A small self-supervised image encoder, trained from scratch: norm layernorm, activation geglu.
Rows from block 2 of a small self-supervised image encoder, named by matrix and row number. Rows with one number belong to one neuron. Each number is 50 + 12 x the weight over its row's rms, rounded and kept within 0 to 99. All counts start at 0.
After each neuron's rows are labels from the 100 images, of 14848, where the neuron reaches its largest size: "responds to" is what is common among them. Only what is clearly more common there than usual is listed. The data: retinal OCT scans (Kermany 2017).
# gate: MLP gate (model.blocks.2.mlp.gate.weight, 672x256), inputs 0-85
# fc1: MLP up (model.blocks.2.mlp.fc1.weight, 672x256), inputs 0-85
# fc2: MLP down (model.blocks.2.mlp.fc2.weight, 256x672, transposed), outputs 0-85

gate.427:35 66 64 54 37 46 73 48 28 53 43 70 35 37 42 54 54 58 51 43 59 39 59 54 60 64 54 42 42 63 54 29 51 53 32 45 41 40 45 36 49 40 36 23 55 40 39 45 72 63 28 53 35 40 39 63 59 59 63 45 71 52 44 63 36 42 49 75 50 59 44 42 43 57 51 50 68 36 53 52 63 39 47 51 69 64
fc1.427:78 44 31 41 29 70 55 28 45 36 46 56 58 37 43 52 62 60 71 59 38 35 63 45 50 53 69 60 59 35 54 53 40 58 26 47 67 90 49 52 48 32 75 40 31 54 73 49 64 58 50 60 47 62 57 78 31 44 36 62 44 39 41 54 35 40 43 64 55 51 51 36 60 55 53 50 50 44 16 54 59 74 45 57 49 63
fc2.427:37 53 44 63 61 49 26 33 43 68 65 61 53 71 53 53 31 26 52 51 32 35 33 74 45 55 45 34 52 57 51 55 34 60 56 44 64 63 50 55 65 53 79 58 54 57 49 40 43 28 45 64 47 40 54 35 62 56 36 42 35 16 60 63 45 47 48 45 39 64 44 44 48 67 34 45 60 50 74 61 48 54 41 40 22 47
responds to: finding: choroidal neovascularization

gate.212:49 45 60 23 83 53 51 60 44 17 51 47 41 67 55 40 32 58 52 54 51 51 61 43 47 63 49 60 53 49 36 82 50 75 53 44 57 71 63 55 43 24 65 53 43 50 34 51 66 73 41 49 67 30 26 37 43 54 55 57 57 52 56 46 34 54 39 52 39 54 36 50 45 25 46 48 55 41 41 37 34 39 25 39 49 36
fc1.212:45 41 72 35 52 62 37 50 53 39 39 45 57 44 18 53 48 65 54 55 29 39 49 59 66 57 63 50 57 29 58 43 50 45 44 49 56 71 52 65 48 55 30 34 14 64 39 37 58 35 36 43 63 59 28 40 42 48 44 41 43 60 38 48 44 68 38 60 52 42 55 54 33 58 35 45 57 36 63 60 56 56 36 72 43 56
fc2.212:62 39 46 41 23 48 49 51 60 34 42 45 43 53 51 57 56 56 59 35 65 53 63 57 46 47 67 49 58 59 57 47 62 39 34 49 52 41 34 68 43 69 30 57 32 51 64 55 56 57 61 36 43 42 60 56 46 71 62 64 65 38 41 53 53 53 41 52 54 52 72 51 48 76 23 54 35 58 55 26 32 28 52 51 54 69
responds to: finding: choroidal neovascularization

gate.174:65 72 66 33 26 45 57 40 61 55 57 38 59 58 66 66 67 68 46 49 37 59 61 64 56 60 43 36 54 19 40 44 41 52 51 55 96 49 69 50 38 61 57 61 48 49 36 54 34 66 56 43 34 78 32 59 47 65 61 34 43 53 39 92 41 61 48 35 60 46 59 43 54 58 62 53 43 25 55 75 51 41 66 58 65 57
fc1.174:47 61 27 64 37 49 47 57 41 57 76 36 38 66 46 51 45 58 48 51 65 51 56 37 66 51 44 49 53 57 31 49 42 63 48 55 58 31 59 61 64 54 54 55 38 62 47 44 69 25 83 48 34 55 50 34 49 54 57 64 59 46 56 74 40 39 30 40 28 52 47 50 53 35 58 64 51 67 50 36 65 48 45 43 31 53
fc2.174:31 59 65 58 55 32 41 38 47 55 49 61 55 61 44 53 64 32 60 37 55 48 32 49 26 39 36 48 41 52 54 47 36 64 49 60 72 57 59 66 39 38 69 54 51 23 55 67 53 41 61 65 30 39 51 52 47 53 65 48 50 42 17 27 51 76 71 60 75 36 41 55 38 48 64 55 45 42 50 32 48 42 45 29 38 38
responds to: finding: normal

gate.376:37 45 42 48 56 44 54 60 63 40 24 47 63 63 60 53 47 64 46 44 47 68 57 58 49 74 72 28 70 66 55 53 34 34 56 48 64 48 52 64 56 40 51 49 45 67 45 57 44 42 43 62 47 53 47 21 49 46 46 71 52 50 54 50 60 50 47 27 57 43 54 53 39 50 30 57 66 62 27 58 52 58 53 46 55 45
fc1.376:44 29 55 53 65 41 61 57 66 31 49 40 44 59 58 38 49 71 29 48 51 58 48 52 36 62 56 31 67 63 44 41 60 56 54 39 69 47 54 46 47 74 53 77 50 58 70 55 42 42 51 63 38 57 22 50 54 41 56 59 47 62 58 63 82 44 49 32 67 35 57 36 38 36 39 56 63 56 59 58 37 30 63 50 59 26
fc2.376:61 55 29 42 38 46 37 35 66 35 53 58 55 60 46 56 52 62 58 32 79 33 56 41 42 35 56 57 40 21 45 59 55 53 45 33 44 50 43 43 43 46 65 42 53 53 60 39 45 67 47 56 31 55 57 69 40 32 29 65 50 41 38 38 54 46 32 69 50 51 54 59 47 40 57 51 73 34 50 54 68 42 57 09 26 69
responds to: finding: diabetic macular edema

gate.281:62 53 25 51 59 35 39 43 45 39 65 62 56 30 38 58 43 49 56 21 37 63 62 53 56 47 55 62 33 41 72 45 36 56 28 45 46 64 39 53 35 38 48 42 55 43 55 45 50 42 36 34 55 49 44 57 52 43 43 47 49 77 68 66 43 61 77 41 52 71 27 67 52 34 29 33 42 57 29 49 43 46 23 46 43 51
fc1.281:44 49 42 41 53 50 50 70 41 64 67 56 49 56 40 43 45 41 30 48 59 52 32 32 49 35 31 63 48 35 75 49 57 48 70 72 26 34 47 36 20 43 44 39 49 66 63 53 50 46 38 27 48 47 38 43 62 36 74 51 45 50 47 75 31 52 54 56 40 53 43 65 67 53 52 36 28 45 58 32 41 59 31 47 44 71
fc2.281:51 63 53 54 59 65 42 57 39 38 36 33 39 38 53 34 73 61 61 43 26 59 46 47 61 89 53 62 44 27 63 65 57 52 43 41 37 62 54 37 65 37 47 22 44 40 68 26 50 51 55 54 37 51 41 50 31 54 50 37 39 39 63 56 71 54 46 47 61 59 60 58 47 48 50 51 69 43 50 41 53 46 45 43 79 59
responds to: finding: choroidal neovascularization

gate.181:68 55 63 51 42 61 46 41 44 51 69 57 65 62 58 49 39 49 55 36 30 61 36 49 45 66 53 71 33 62 74 43 26 40 30 52 60 30 60 66 55 45 46 57 42 51 71 57 40 53 61 37 53 39 60 48 53 81 37 38 52 38 46 27 42 43 57 36 58 37 52 45 48 38 46 69 69 65 33 53 44 42 60 38 23 31
fc1.181:42 50 34 43 61 34 58 47 43 50 23 42 37 59 45 48 72 30 44 59 36 57 72 50 51 47 51 39 49 57 62 56 77 63 54 47 44 41 40 51 53 53 50 69 46 37 37 47 32 64 44 46 22 64 55 61 31 66 62 43 48 51 46 48 47 45 67 83 57 34 48 57 32 72 60 61 66 26 86 56 57 53 54 58 75 64
fc2.181:42 45 43 61 39 49 52 37 60 39 37 87 57 19 31 35 25 16 46 46 53 37 39 49 49 33 50 53 42 82 48 59 48 50 64 38 58 51 50 62 25 45 44 61 58 40 59 58 39 58 73 56 36 39 60 40 54 59 44 29 56 50 44 46 40 54 57 44 56 46 37 46 57 42 34 46 49 74 40 58 40 74 48 60 41 59
responds to: finding: diabetic macular edema

gate.203:51 63 36 49 68 31 47 51 49 42 48 37 45 46 41 64 49 67 36 48 38 42 44 24 49 51 40 76 33 61 53 51 47 52 50 48 49 46 48 43 43 27 70 37 47 50 38 49 32 40 53 44 64 42 44 54 65 34 36 31 37 29 80 43 54 46 48 58 48 50 39 58 43 49 23 39 51 65 63 47 79 55 72 36 41 46
fc1.203:50 34 48 48 56 62 48 64 39 62 34 45 68 54 70 40 56 46 58 57 53 54 53 20 49 58 43 47 20 49 42 33 40 46 53 62 30 49 63 52 41 36 21 44 54 63 40 41 34 62 49 46 56 38 44 69 49 11 40 38 40 51 39 37 44 54 45 59 61 61 56 35 45 56 81 59 51 59 42 58 59 62 58 42 50 46
fc2.203:35 51 61 36 49 32 37 63 40 48 73 42 37 52 52 33 57 63 41 50 48 70 30 44 45 36 70 49 57 54 30 38 52 57 53 62 59 57 21 59 40 40 40 40 59 63 47 45 46 45 45 38 57 35 33 42 42 60 54 42 49 41 28 56 47 38 58 59 49 29 55 45 43 43 67 52 54 51 68 60 55 60 44 59 81 56
responds to: finding: diabetic macular edema

gate.529:48 47 46 39 50 59 43 45 54 42 52 50 65 52 68 57 51 56 46 37 60 52 71 57 53 63 69 72 36 79 56 45 59 61 56 55 64 53 46 59 43 36 29 43 40 59 59 54 50 43 60 55 62 47 58 58 34 68 68 58 61 40 56 52 61 51 70 53 58 60 50 48 68 51 59 38 47 62 53 58 39 51 49 36 29 52
fc1.529:46 43 42 40 28 20 52 59 65 72 54 42 49 56 35 42 54 54 49 50 64 54 36 50 21 56 51 52 57 45 38 57 71 40 37 58 49 46 53 61 54 37 79 53 25 48 48 22 55 63 51 54 54 52 72 46 52 54 34 69 32 42 60 26 31 53 33 41 46 73 70 41 47 30 63 60 43 51 57 55 66 20 27 60 50 32
fc2.529:44 45 68 48 41 33 58 51 51 58 67 42 54 60 63 51 38 38 57 43 44 41 33 49 73 34 37 42 51 47 45 52 24 53 56 47 43 37 61 35 55 47 49 67 51 47 46 76 48 61 42 43 51 61 62 55 51 40 55 69 38 46 58 65 52 41 39 41 43 64 88 60 75 47 55 56 53 40 52 38 37 50 51 63 59 61
responds to: finding: diabetic macular edema

gate.3:53 35 59 44 69 51 59 46 48 51 40 39 15 58 59 48 35 43 49 44 46 57 47 60 44 52 55 70 45 61 51 50 65 62 48 70 55 51 36 49 30 56 67 50 34 54 23 48 57 55 66 46 53 58 47 57 54 35 54 48 55 54 78 55 45 49 67 34 47 49 38 48 35 34 54 51 43 59 60 39 32 65 31 44 56 65
fc1.3:51 44 57 43 32 43 62 49 53 43 47 48 45 48 53 56 41 55 53 60 52 18 47 47 37 66 46 51 37 41 59 43 52 51 41 53 69 54 61 57 48 36 45 60 51 71 44 35 53 48 36 27 40 40 42 48 41 48 35 53 63 37 62 53 72 55 37 39 50 30 32 56 45 40 83 38 45 60 51 42 39 74 63 48 47 49
fc2.3:39 47 67 41 56 35 29 43 43 50 54 52 42 64 48 51 57 53 46 53 56 53 56 53 22 55 76 51 52 63 66 59 52 52 42 37 66 36 62 53 50 26 47 32 62 59 62 66 60 35 59 56 45 47 70 58 76 59 43 50 64 62 49 56 21 47 46 35 43 33 24 41 25 52 53 64 63 39 60 21 61 32 48 82 40 38
responds to: finding: diabetic macular edema

gate.504:58 48 47 67 44 57 57 46 50 59 43 53 47 51 51 52 44 27 42 50 38 21 39 41 58 56 43 49 15 29 55 43 54 57 35 66 59 28 46 59 41 36 45 60 58 39 35 48 57 53 68 46 68 60 30 40 50 55 46 68 57 41 55 75 58 66 36 52 50 42 45 28 65 37 60 52 44 61 48 67 53 80 43 67 51 44
fc1.504:58 46 37 54 62 67 46 47 48 66 43 46 49 50 74 37 39 38 31 51 28 57 42 62 39 46 47 68 43 40 74 77 46 77 40 61 56 59 39 45 32 58 67 36 55 46 49 68 60 48 68 45 60 35 38 35 37 27 41 65 47 39 58 58 73 65 35 42 47 50 34 26 56 23 44 44 43 58 39 31 46 58 47 45 64 48
fc2.504:41 58 69 44 57 46 53 53 27 58 47 53 39 66 47 41 44 58 58 45 67 56 62 39 44 38 61 52 77 44 67 53 53 57 37 41 52 53 40 44 78 45 74 59 65 36 46 48 31 48 54 33 58 52 52 28 72 58 54 36 56 61 54 53 47 48 47 59 40 34 50 53 34 59 49 62 55 45 40 30 62 49 39 68 55 25
responds to: finding: diabetic macular edema

gate.26:68 57 48 67 46 54 51 66 34 58 47 34 63 51 56 44 44 49 43 55 53 50 05 30 47 30 42 42 50 44 43 74 68 52 61 54 37 37 54 36 37 41 51 70 42 42 50 52 38 31 40 31 39 39 55 59 69 44 82 48 48 38 32 72 61 56 35 31 24 49 62 32 63 73 52 48 48 47 48 30 46 66 49 49 60 47
fc1.26:77 72 42 68 55 50 44 50 36 48 48 68 59 50 54 67 48 36 57 48 52 54 06 45 46 52 39 35 55 52 54 53 67 55 52 55 41 48 42 48 71 63 50 59 45 43 43 62 55 32 47 50 33 47 61 57 59 54 38 56 60 44 54 56 50 60 31 51 25 63 61 31 68 69 45 33 51 67 45 32 58 54 44 46 78 43
fc2.26:56 44 38 68 54 56 27 57 65 55 62 41 54 44 55 74 40 54 56 49 66 48 41 76 54 24 54 50 59 35 55 31 71 36 53 58 57 59 47 51 35 49 34 52 49 34 34 54 58 41 60 49 28 46 56 57 58 31 53 70 57 60 38 45 36 50 52 43 64 51 55 44 48 69 34 65 41 61 35 35 62 53 48 66 33 44
responds to: finding: choroidal neovascularization; finding: drusen

gate.298:70 52 45 53 43 48 52 42 38 46 60 34 31 55 57 62 64 63 54 60 36 41 56 47 48 33 32 48 44 54 59 57 42 39 53 44 52 54 48 49 46 47 41 23 69 51 59 48 47 79 35 65 42 56 54 50 57 57 46 56 38 69 49 42 47 46 45 45 49 41 65 45 71 56 42 53 55 39 27 40 42 58 34 43 47 45
fc1.298:61 49 46 54 37 56 46 37 78 39 38 50 42 51 52 43 42 46 62 47 48 43 43 65 49 34 62 54 61 36 45 49 38 40 36 78 42 45 52 54 52 47 34 66 63 64 55 44 49 17 66 38 47 53 46 52 82 55 63 58 70 39 60 61 55 74 62 37 54 70 28 58 72 71 44 43 71 49 40 33 33 70 52 63 43 47
fc2.298:55 53 49 42 73 45 54 58 41 57 52 42 51 62 32 59 64 42 48 45 45 62 27 30 59 49 44 66 69 47 63 58 60 60 66 67 60 48 39 34 62 49 44 63 52 51 25 50 43 44 47 70 74 28 52 48 35 50 51 61 50 59 60 51 44 68 73 64 64 50 59 29 41 74 67 45 41 46 51 39 56 35 71 38 43 41
responds to: finding: choroidal neovascularization