A small self-supervised image encoder, trained from scratch.
Model: 13.1M parameters, arch convnext, activation geglu, moe expert_choice, patch size [2, 2].
Data: trained on retinal OCT scans (Kermany 2017), 49215 training examples, 28.1 epochs.
Rows from expert 18 of block 3, named by matrix and row number. Rows with one number belong to one neuron. Each number is 500 + 50 x the weight over its row's rms, rounded and kept within 0 to 999. All counts start at 0. Numbers have three digits each. After the name is the row's rms in percent of the matrix's.
# gate: expert gate (model.blocks.3.mlp.gate, 32x128x256), inputs 172-255
# up: expert up (model.blocks.3.mlp.up, 32x128x256), inputs 172-255
# down: expert down (model.blocks.3.mlp.down, 32x256x128, transposed), outputs 172-255
gate.65 117:530555506553493520479521443557538537515500549538474553511497503537521543589523583477454462538493554466530475535418440449429412490447447546515457556590483491359512595555515531402529507468490528496428524477428464458453578438504584490480511537336559521483
up.65 113:551572526552490524539493509561543565456507552572496577514470510541540528567592632467483467579543542504465501447461433451483434485455440539499455554575476504383472582526512493408552552494494486472481499461434422453443564504526592515502471495339500539492
down.65 110:519589479460487469554550431577548550467489546420517528457489505552526440463462507408474453545473463545503480513501493540459594437499522514545559510403506416555458443497534513461475495434558582396500563518624469571465472444545482472495502435582543533444
gate.66 090:549534503515512462419470527542542571504485457416473492602522482451574448386506453498456410513453497415542532543523466483620513442450554473419462406525609480528572504540497479554446526425523494475608484461573510504576517496480436542472486535404542457467
up.66 095:461453433501483509536570500484540525554458473536449426519504455586438448455428450457385468486497518551633592493571473488523397502467448611478490572565525520458586536613505506627494453475507520519544454434399518558503452536509556457519482519435456482533
down.66 098:550574513541504471548471463528495442435528594534465550408568534411602495449426494496560507432512501416497512531470467537536442585378504482503523530512485588523581485482545506469473464413459509502356374470480536570512484496556475501463565611531548515527
gate.67 101:530407513518433514575511528501442529443543400550518416465544524435552437612554584471519511471524439597446555544514510538496584494556470510603485578505469502483499562531489556575501536507502491459479516424478491480539509420534489489504493516377450424461
up.67 097:541527493557552506438563501496556409433494639481511565437421435482483482455404467525430464492505444400508442497469450494423414552503457532483530389449469458464505485504492465430485489525469489493527477592425532468464529553533476537576556497705551534576
down.67 102:508412534497556511482516534409538533516488481529580526562618498450515579488616554544428416442450558399517429482586509458453518425523450595475500572524500487466502435520491535558471455474555515530393494456463451537443636504415575453513503574533545411516
gate.68 091:458534527538446524509442584498583487559507431460485409546535549523501591439555497572577400481516480549498459552476527552489594574447583397614519588487541489424443458504429589569460494482528553496423601489483564495461449508462505593525525540396449512558
up.68 093:563447484483528425548578361529392473521496540510531519448496511445444433555434499411477556544523493468482550421507506413501435436544417642483552451552487474613510586486605421404533486497503482500551483498546411524424491513504532486493459437582559521461
down.68 089:513498512503560436425445445491483528513459509474493397582496551530473454499517480472492520506609463534563475449536571523505513585474487494522515504470469415532529483493474518562513556566497450486576521500527477574526530502426538507528579560517483494425
gate.69 100:501419580470498452525568434551497525441497424507481491434447489492627515542484525481540506542440521446439560516487524447483469618505464568487550628534505475550503530546503512575512446485528519495441507614473534444521452438496550539495533565463483526442
up.69 107:492482526443510422501488455568474553504443496510538438516506504532645524493469413611545489529435494413482564587521526447499610568503516534489461571493483487519440538525506520553450451554502564495441429538488467569563465458576544522459471486459451574474
down.69 101:600555434452538496617502490557597511500484525543511567505496498508479540442546549602471466545452466502545551473454458533473511521554390461467579601553527473453511534536534510454495376530452555494585467453527488561510479422576503438465462465488483509470
gate.70 092:435467495401542467481511491456486454594456509488466524509541455483516578486475469543398549475556566427440449492496455486493477531534500414496582541561468497576483527475510376501526520486449538491447522492530493530569450460510453431472479532397475553478
up.70 087:399478438506559528518500475546531579578503398496640527426562462478428472523476404518562524504449506480460505516528439544388475485457431530508488543392517435609474430538442450434537463565552505525657504466546503475453515397447537539553557533603539496493
down.70 090:409510476422587561517548524500533514528455611477488497450517468513502499575579524537539573561416479469514440553536531506481437623504566562483470519526524441492574469526492462451502430452529469478462477476599570492527528557465557511539595524440464494490
gate.71 087:521467452566469577568403488525566611515513478464520471488479501478592496533556551457568583470488509494527490457455413576499599499475554412584555545493433469474466513537635537460522526472511523557408511458492430518495532558536459534644444568499484474428
up.71 090:401514455420574431472487540491385450493458554493418556544515515535418465419484484529473466551519485501499516486472555439434402457530501522450487443436564469462565466457384449509478487525541454509543553495531500462533562402523561514354536461507494506593
down.71 089:547480517431518406519534418517423531438580483482367449540460507560532449548535497548545507497454449486480571528519488480484365483536501515499513392676515562572504514461613416629387512482554503460516445477517473590445459442531487565462460590506535532548
gate.72 109:516530437463474464485507501518554482460495503464563531445476504464398485464543501491483440449459483447554543560468451458460424584527530589459444515505512512452439467498457526450529471509480479473612439444485479575538497494488512493539420460523601591521
up.72 101:483485596481514488496505445510486565512480499532410514628532492583557569500462487500527499586471512517464467465491481552515584448522460426527537424474503471513567553486559467591482566455528508501467568557532583454481477491539448524492593532519385523478
down.72 101:588528442461468483468550578517532634447545505481490428418552495533593474563489529560505607456574419483540504489397497482526509595486504480486558513521491485401503412448509437560439411510455521580496488511458472604487444562585466442492468471577497463513
gate.73 089:445494498512548466523445519496474658557451602556573437502500447454459460475447449458543565524544536558562499547506512537484427479466525489492525528525485540507499509436463510611496518599535511599569439483468543579495463543443525527512500494534485477501
up.73 095:438500466483589474422574524494479629568495526545536397543481449471482489503399467513518544574508521496574454562435495503453484509514552430513552558490447520429521422505371534573506476502580478576522429570460601462525525488423502608551441438583505390472
down.73 103:521500470522546459471456427448523569521460483520569512407562535540462488492458574481535474493598514494507548503439441519423501424510568450465459439464467530488443442562514477629461583493512522538572529499407489514508484459509463430524525451461444547441
gate.74 098:528459458415498509516461584537494458438522526526591507446513434535450504522584443438526451514523434516400585592540466410502397482489518547448381479379458603477448508513583459448501441522564467487565518481510517475474417635466513544488468460592544489509
up.74 095:510516524549498493516541412472500496481455496484456529498543570456508457473447537540511502472463573495577457407483510542555527522570443444514607525634578415539582511456387517561473571465413567476459514512461468515499546326576486412433507538515507576471
down.74 094:604515477543416435452585560463547594448498508564457458438464505523445532544506551595407465540599529516484476502547476530520467481441504552519492517424463469498481515443459481426361530485551414511504517459579480602451511607454520561436400574481462519541
gate.75 105:465573451577463406485489496533564581535455519613511469466455512525515485519478490444445591426469510490515577541456555435483512564551424521451448468473490491472472546446482457535478545554462501548505518558519393457542506428493431479464515534601522539570
up.75 101:476568413587462452439413582520537568613437490610529534414514520532465525505450440493430654446507526499520499548498499418448606522554466464436482497477489477472463537484473536508474589552479519461581570535542493497594500443508431476428471520501569497568
down.75 101:589474533516436480488542542366495498462486570485521467482571489534502470433458571459510617512461578521480528485489499511525494406581510526480501457464499475466456588515517473558449550481523514483439507396494537422428525447533650509481492381478525424515
gate.76 089:525488477510482490606455443510533443580579449535488474517522495480504528472491504559512462496428413526422519445513482460511449491458486420586410486441623467481504508407521527601520499607447503513474514531556401510484578559517512422488550585499412537527
up.76 095:521474453488466501531483473502505458558569413548462464414515496523495579440439509520554422569427475488491559407493536425427435513440428514621386533458631515507515522503493528507517503529406510506573473529534516531515486458486499403481526497511418515512
down.76 096:568452615505546586487465514511503571547490460535423493383556468583522502505563474471554550461457547447544509465525444460478437452411524574536454519522418566503509513458474457519541622525490487529518560454418517512455535550521478420484571517517493539447
gate.77 111:412486526428538514555376542511466487492496515412506488451427466540428515402555527475527500405465501443476436584514499482481491455538492511508486473501450460451551529510471522552509500527483527424511554483609548546469543511415511461427501462575455514368
up.77 104:569537464520451466484560471493540493519570459607505508521605531508537461635402486505436492608526515575530551426440505514504524529471500494448470593531538505579453435442391467464497537474482523543432520546399476492499438437550546512522463574432582480580
down.77 111:487511471587583531491556489411521551477469426522548591460467456581552584464499541503528538584486495485547536518381572525484471622548585505550595579502441442499487536543456545570547522537532548504500526535490507487534493476473507465473455506478570483538
gate.78 109:476471501506528536372433424571484511438566490501562535488428519427486516513410467463512550572438515500547458492585521586502543527488567425451559551542418501472523448496579510480542498541542477489490420585509454483510507450438500472535513447542564563577
up.78 101:487390561458580459535441498530543477399571517468466520430449555451411519500441507498547468512498559466595447490571478553463510604468580480471478547563486452562542406488590518471516502457563491524403580497516484547531499481444458437437511557493582491528
down.78 100:523550548481441488465485442534498524433385407435522424382468560515553470437455546465440570444583527533478576553453539471536403450509468575604525452552501437533472488460571501513566498512480515435501534492457480563517508462453593490520433465505460490508
gate.79 092:574565524468434516557383523494478526598558474501557566529498559580468465453527493399522553528510562531558524495467538471521544528500529584511469524518549516522545602437466534567456477541538481592472475449427503487525545490447556530446544486470520433479
up.79 101:489562425433595433517524475470511501388458464499467513519519497443481562470512470442525493463471493523492496527542453502441545427489466500499491567526529482573506512514513530419552508520365507522504509442574512438536464526570417411531447499505535580524
down.79 094:505449479478583478504528441462417603491509472452488523511487473525596464472414570439473549416449602500543458519521493508528473466509476504525384530498455451539517498529400494522389403547538454464444414459501598453519439494416507472578474477460421588456
gate.80 082:505429522485557526512471454500453489518511519555441427555496353418577572470539462568439454460474641537487557431548575444445560533473522514488466413505503485552557551457497496487517459441530499600487477501529584491510513428534411547520422474503450489466
up.80 088:477433405427533471501527472453487551526551512536409509490438418430607512537512461497478508458586579496444576525515496356481542533483516515498489523467543495595552517555521554391506522536563477578485408516508561511341467513535397502457568434434444473477
down.80 093:507475523514533522539452538459484536443465521462550551434492521553415501530470527508526516586384637589461413606535567490468471478477506526533498557513502513543553480505464447532560490453506500430527519603540503513589556513474527438590513440445394494467
gate.81 099:507498472548522521559426465457516587571495500555525521547489484451439526452533422505526473410442468572502582480434506471439483558535503421483499513540570474530547502495458428606412568470376470530454531540557558496378460425442436457493450528500480451460
up.81 102:542535446546542439499523513469529516570545471460434553482580416504411441580455497494591491420526430564525537534526382523413488514475566568551512532437538536440497624420434483427490497542455481507455577523535491533456565460627564560474505560458568431538
down.81 092:489404592469499416443465471479483563460606516522451493493474412572445440503477453505547593531518502527526533471561555519467521457522558478522478495532400518504549437471492391477400575578445486481477386533516523472519461466465461468503407380538537543541
gate.82 089:499465484477515510556556548602521553501467473497540560516553498510559503453517454490420554553508547514508511534537492460575449571485489555449476459519464478555495516481511502560477484489498465511375460503340648558460429534491465444536507495446546475450
up.82 099:539426612440469461436564551647551476414505439514497505514521483522510528430555514502577561507495571470549501514466438484461455539549567439529469461540519528476491462597503499554504483428462529451373540502409538448446436511461536539471480388524454464424
down.82 107:503463459463490529359547449458471542554425492547514462500398477498543531456510545534413574490534530489591554515548461509551554553431520423516504526532456511537495491481408534442511636450431445587462555529506532544502568433497457649457554494432502472515
gate.83 091:558438486437535433474512451458585539549483559545575460469495493545500512522536563545552553480440486487372486507558492484438438439468461493509457437541513487508458449474533480451490561556576476516540551462482549450539441479526519479420488588525530505594
up.83 090:396565494534449506448510600438371538410489418517506515580501435461566476508517464477434426515518506505533485494435515581529560571514559490507490513468476534459541536506465541538495462438446470489544442532494481536500564511456494553595572419457436554462
down.83 099:525543495497510473521350524480545562531514471471493558460489499475531542516440518457437516499453577536564465435423473492508444459494514467538406522569365491532527502553514462513559512427555552550451516488378547495452506462455381454465451435548439512452
gate.84 102:416504505477413632531574524564497541502403562562547540548573535517527551446565520412444534414470429452456458496448538509556486471448539531423370449547453522441562516424512479596428449503455539551550464518496443513510474402426457457443437465485509441508
up.84 108:514524473439443603537531562392484560498437573534526430515536487566518529514540548472540414527534494500457456506485563486509441496538550503382341512575477530588553478427473477631445435500474511508541493470520509501469481479475458458461493525579518453484
down.84 106:497471465511552419441542487487494511447422489466470428557485489554477513521465500503422540501527544513422484453537487547469422559455412483428516500530517421498547569485461516495498507427493457461451506423475477504501497549447572593493443515428451499548
gate.85 096:581530492492475455473515581510485492493575444499411427462485509519446482424534427491463497450463532507576495503414479440498575430463592499554486492585541471554489555469552468417523523529501541628519506476445545427491410467476486520486444580413535472495
up.85 097:458485471450543523428482487514435412467454571454592531478504487547535537509455580454521500566495513475458517513545476549527428579557454492536522452345494561433507587560509553585460476503531454424460479512486431612466578521527599506568524525609447487582
down.85 101:545498462513569519436548523600508552613455529521545530536517539526554510472578397484547536466504500525453502538454453442563587442534466462502452436542420529471503526482544528424503538572488381599478516563426517526503451479563539547498456586501499514549
gate.86 101:540390390564588414491468531485489416453516503546471486531497481547433554473513460578449525441426579497511554543495509362512475485597545539508391544548494503551537486463568525487507465520398532547595454349509516447501450450516458510508492530541514477557
up.86 101:411578531542478464502496546536481405468534452601576520566514501521571449581461545512419599549427529480500550522453520465540530479558445494545469497507455510502496565461492468464514538444469535497550453481458378584472447527504386499487564473573448488537
down.86 097:570506553457523498435537501466490490493554617490464340357418438435531522491500452536493439584481521487540553546479524488461473437465442545442475465513495450460530593484449408549500495432548536498429561445519585502476531514538527510480453543524479439408
gate.87 114:473465441533438542503531518507541479630436446490490384441531496503538508451484492423440521499437458584484462461535458510510467527547511531498519557542556472580520475485547460523489567561519456481558506475481563427457558448494464490494455478396504550518
up.87 109:522548554491544472522487479494430494375550538520530639522473465542469511545480491568479507499543521468541524501446492464484519439473510503507437517512491471417482522516442541465496410459514519571457469510502453505486464508490512532460624548598499404478
down.87 093:375489490520455483443497504479585515497499478386544570484480489479497546476503553571502522440475506455613444491476498528458516479471486411416501589402532510522434466570524443437590411502465537524553510507465541582476471451561486424471556497552440472511
gate.88 096:429477415533611556556640421517486492541442476474497543399520542535445556528428479545550516446467494464494468487521467477470539517477479402478464574444532496481473522428513524479506535437528562492475516454524544519495464580582527470362470519389623512546
up.88 096:511418552465556452492369486558455532485474507560442468613446463497437425421475533495469517507448453531609477599528462427499473461490477480521517494480360514533587519446460422604493444673524453460497487510458385487532534470490610529558570467606465459517
down.88 097:592483465523486598482425434427555434441509494442517547414524507423494447581410424567545564530395507495540444441585551474446555416635471516545552472530486535500427513438582449586521584573538462470468530548588523477520478550558460394403486486494390484515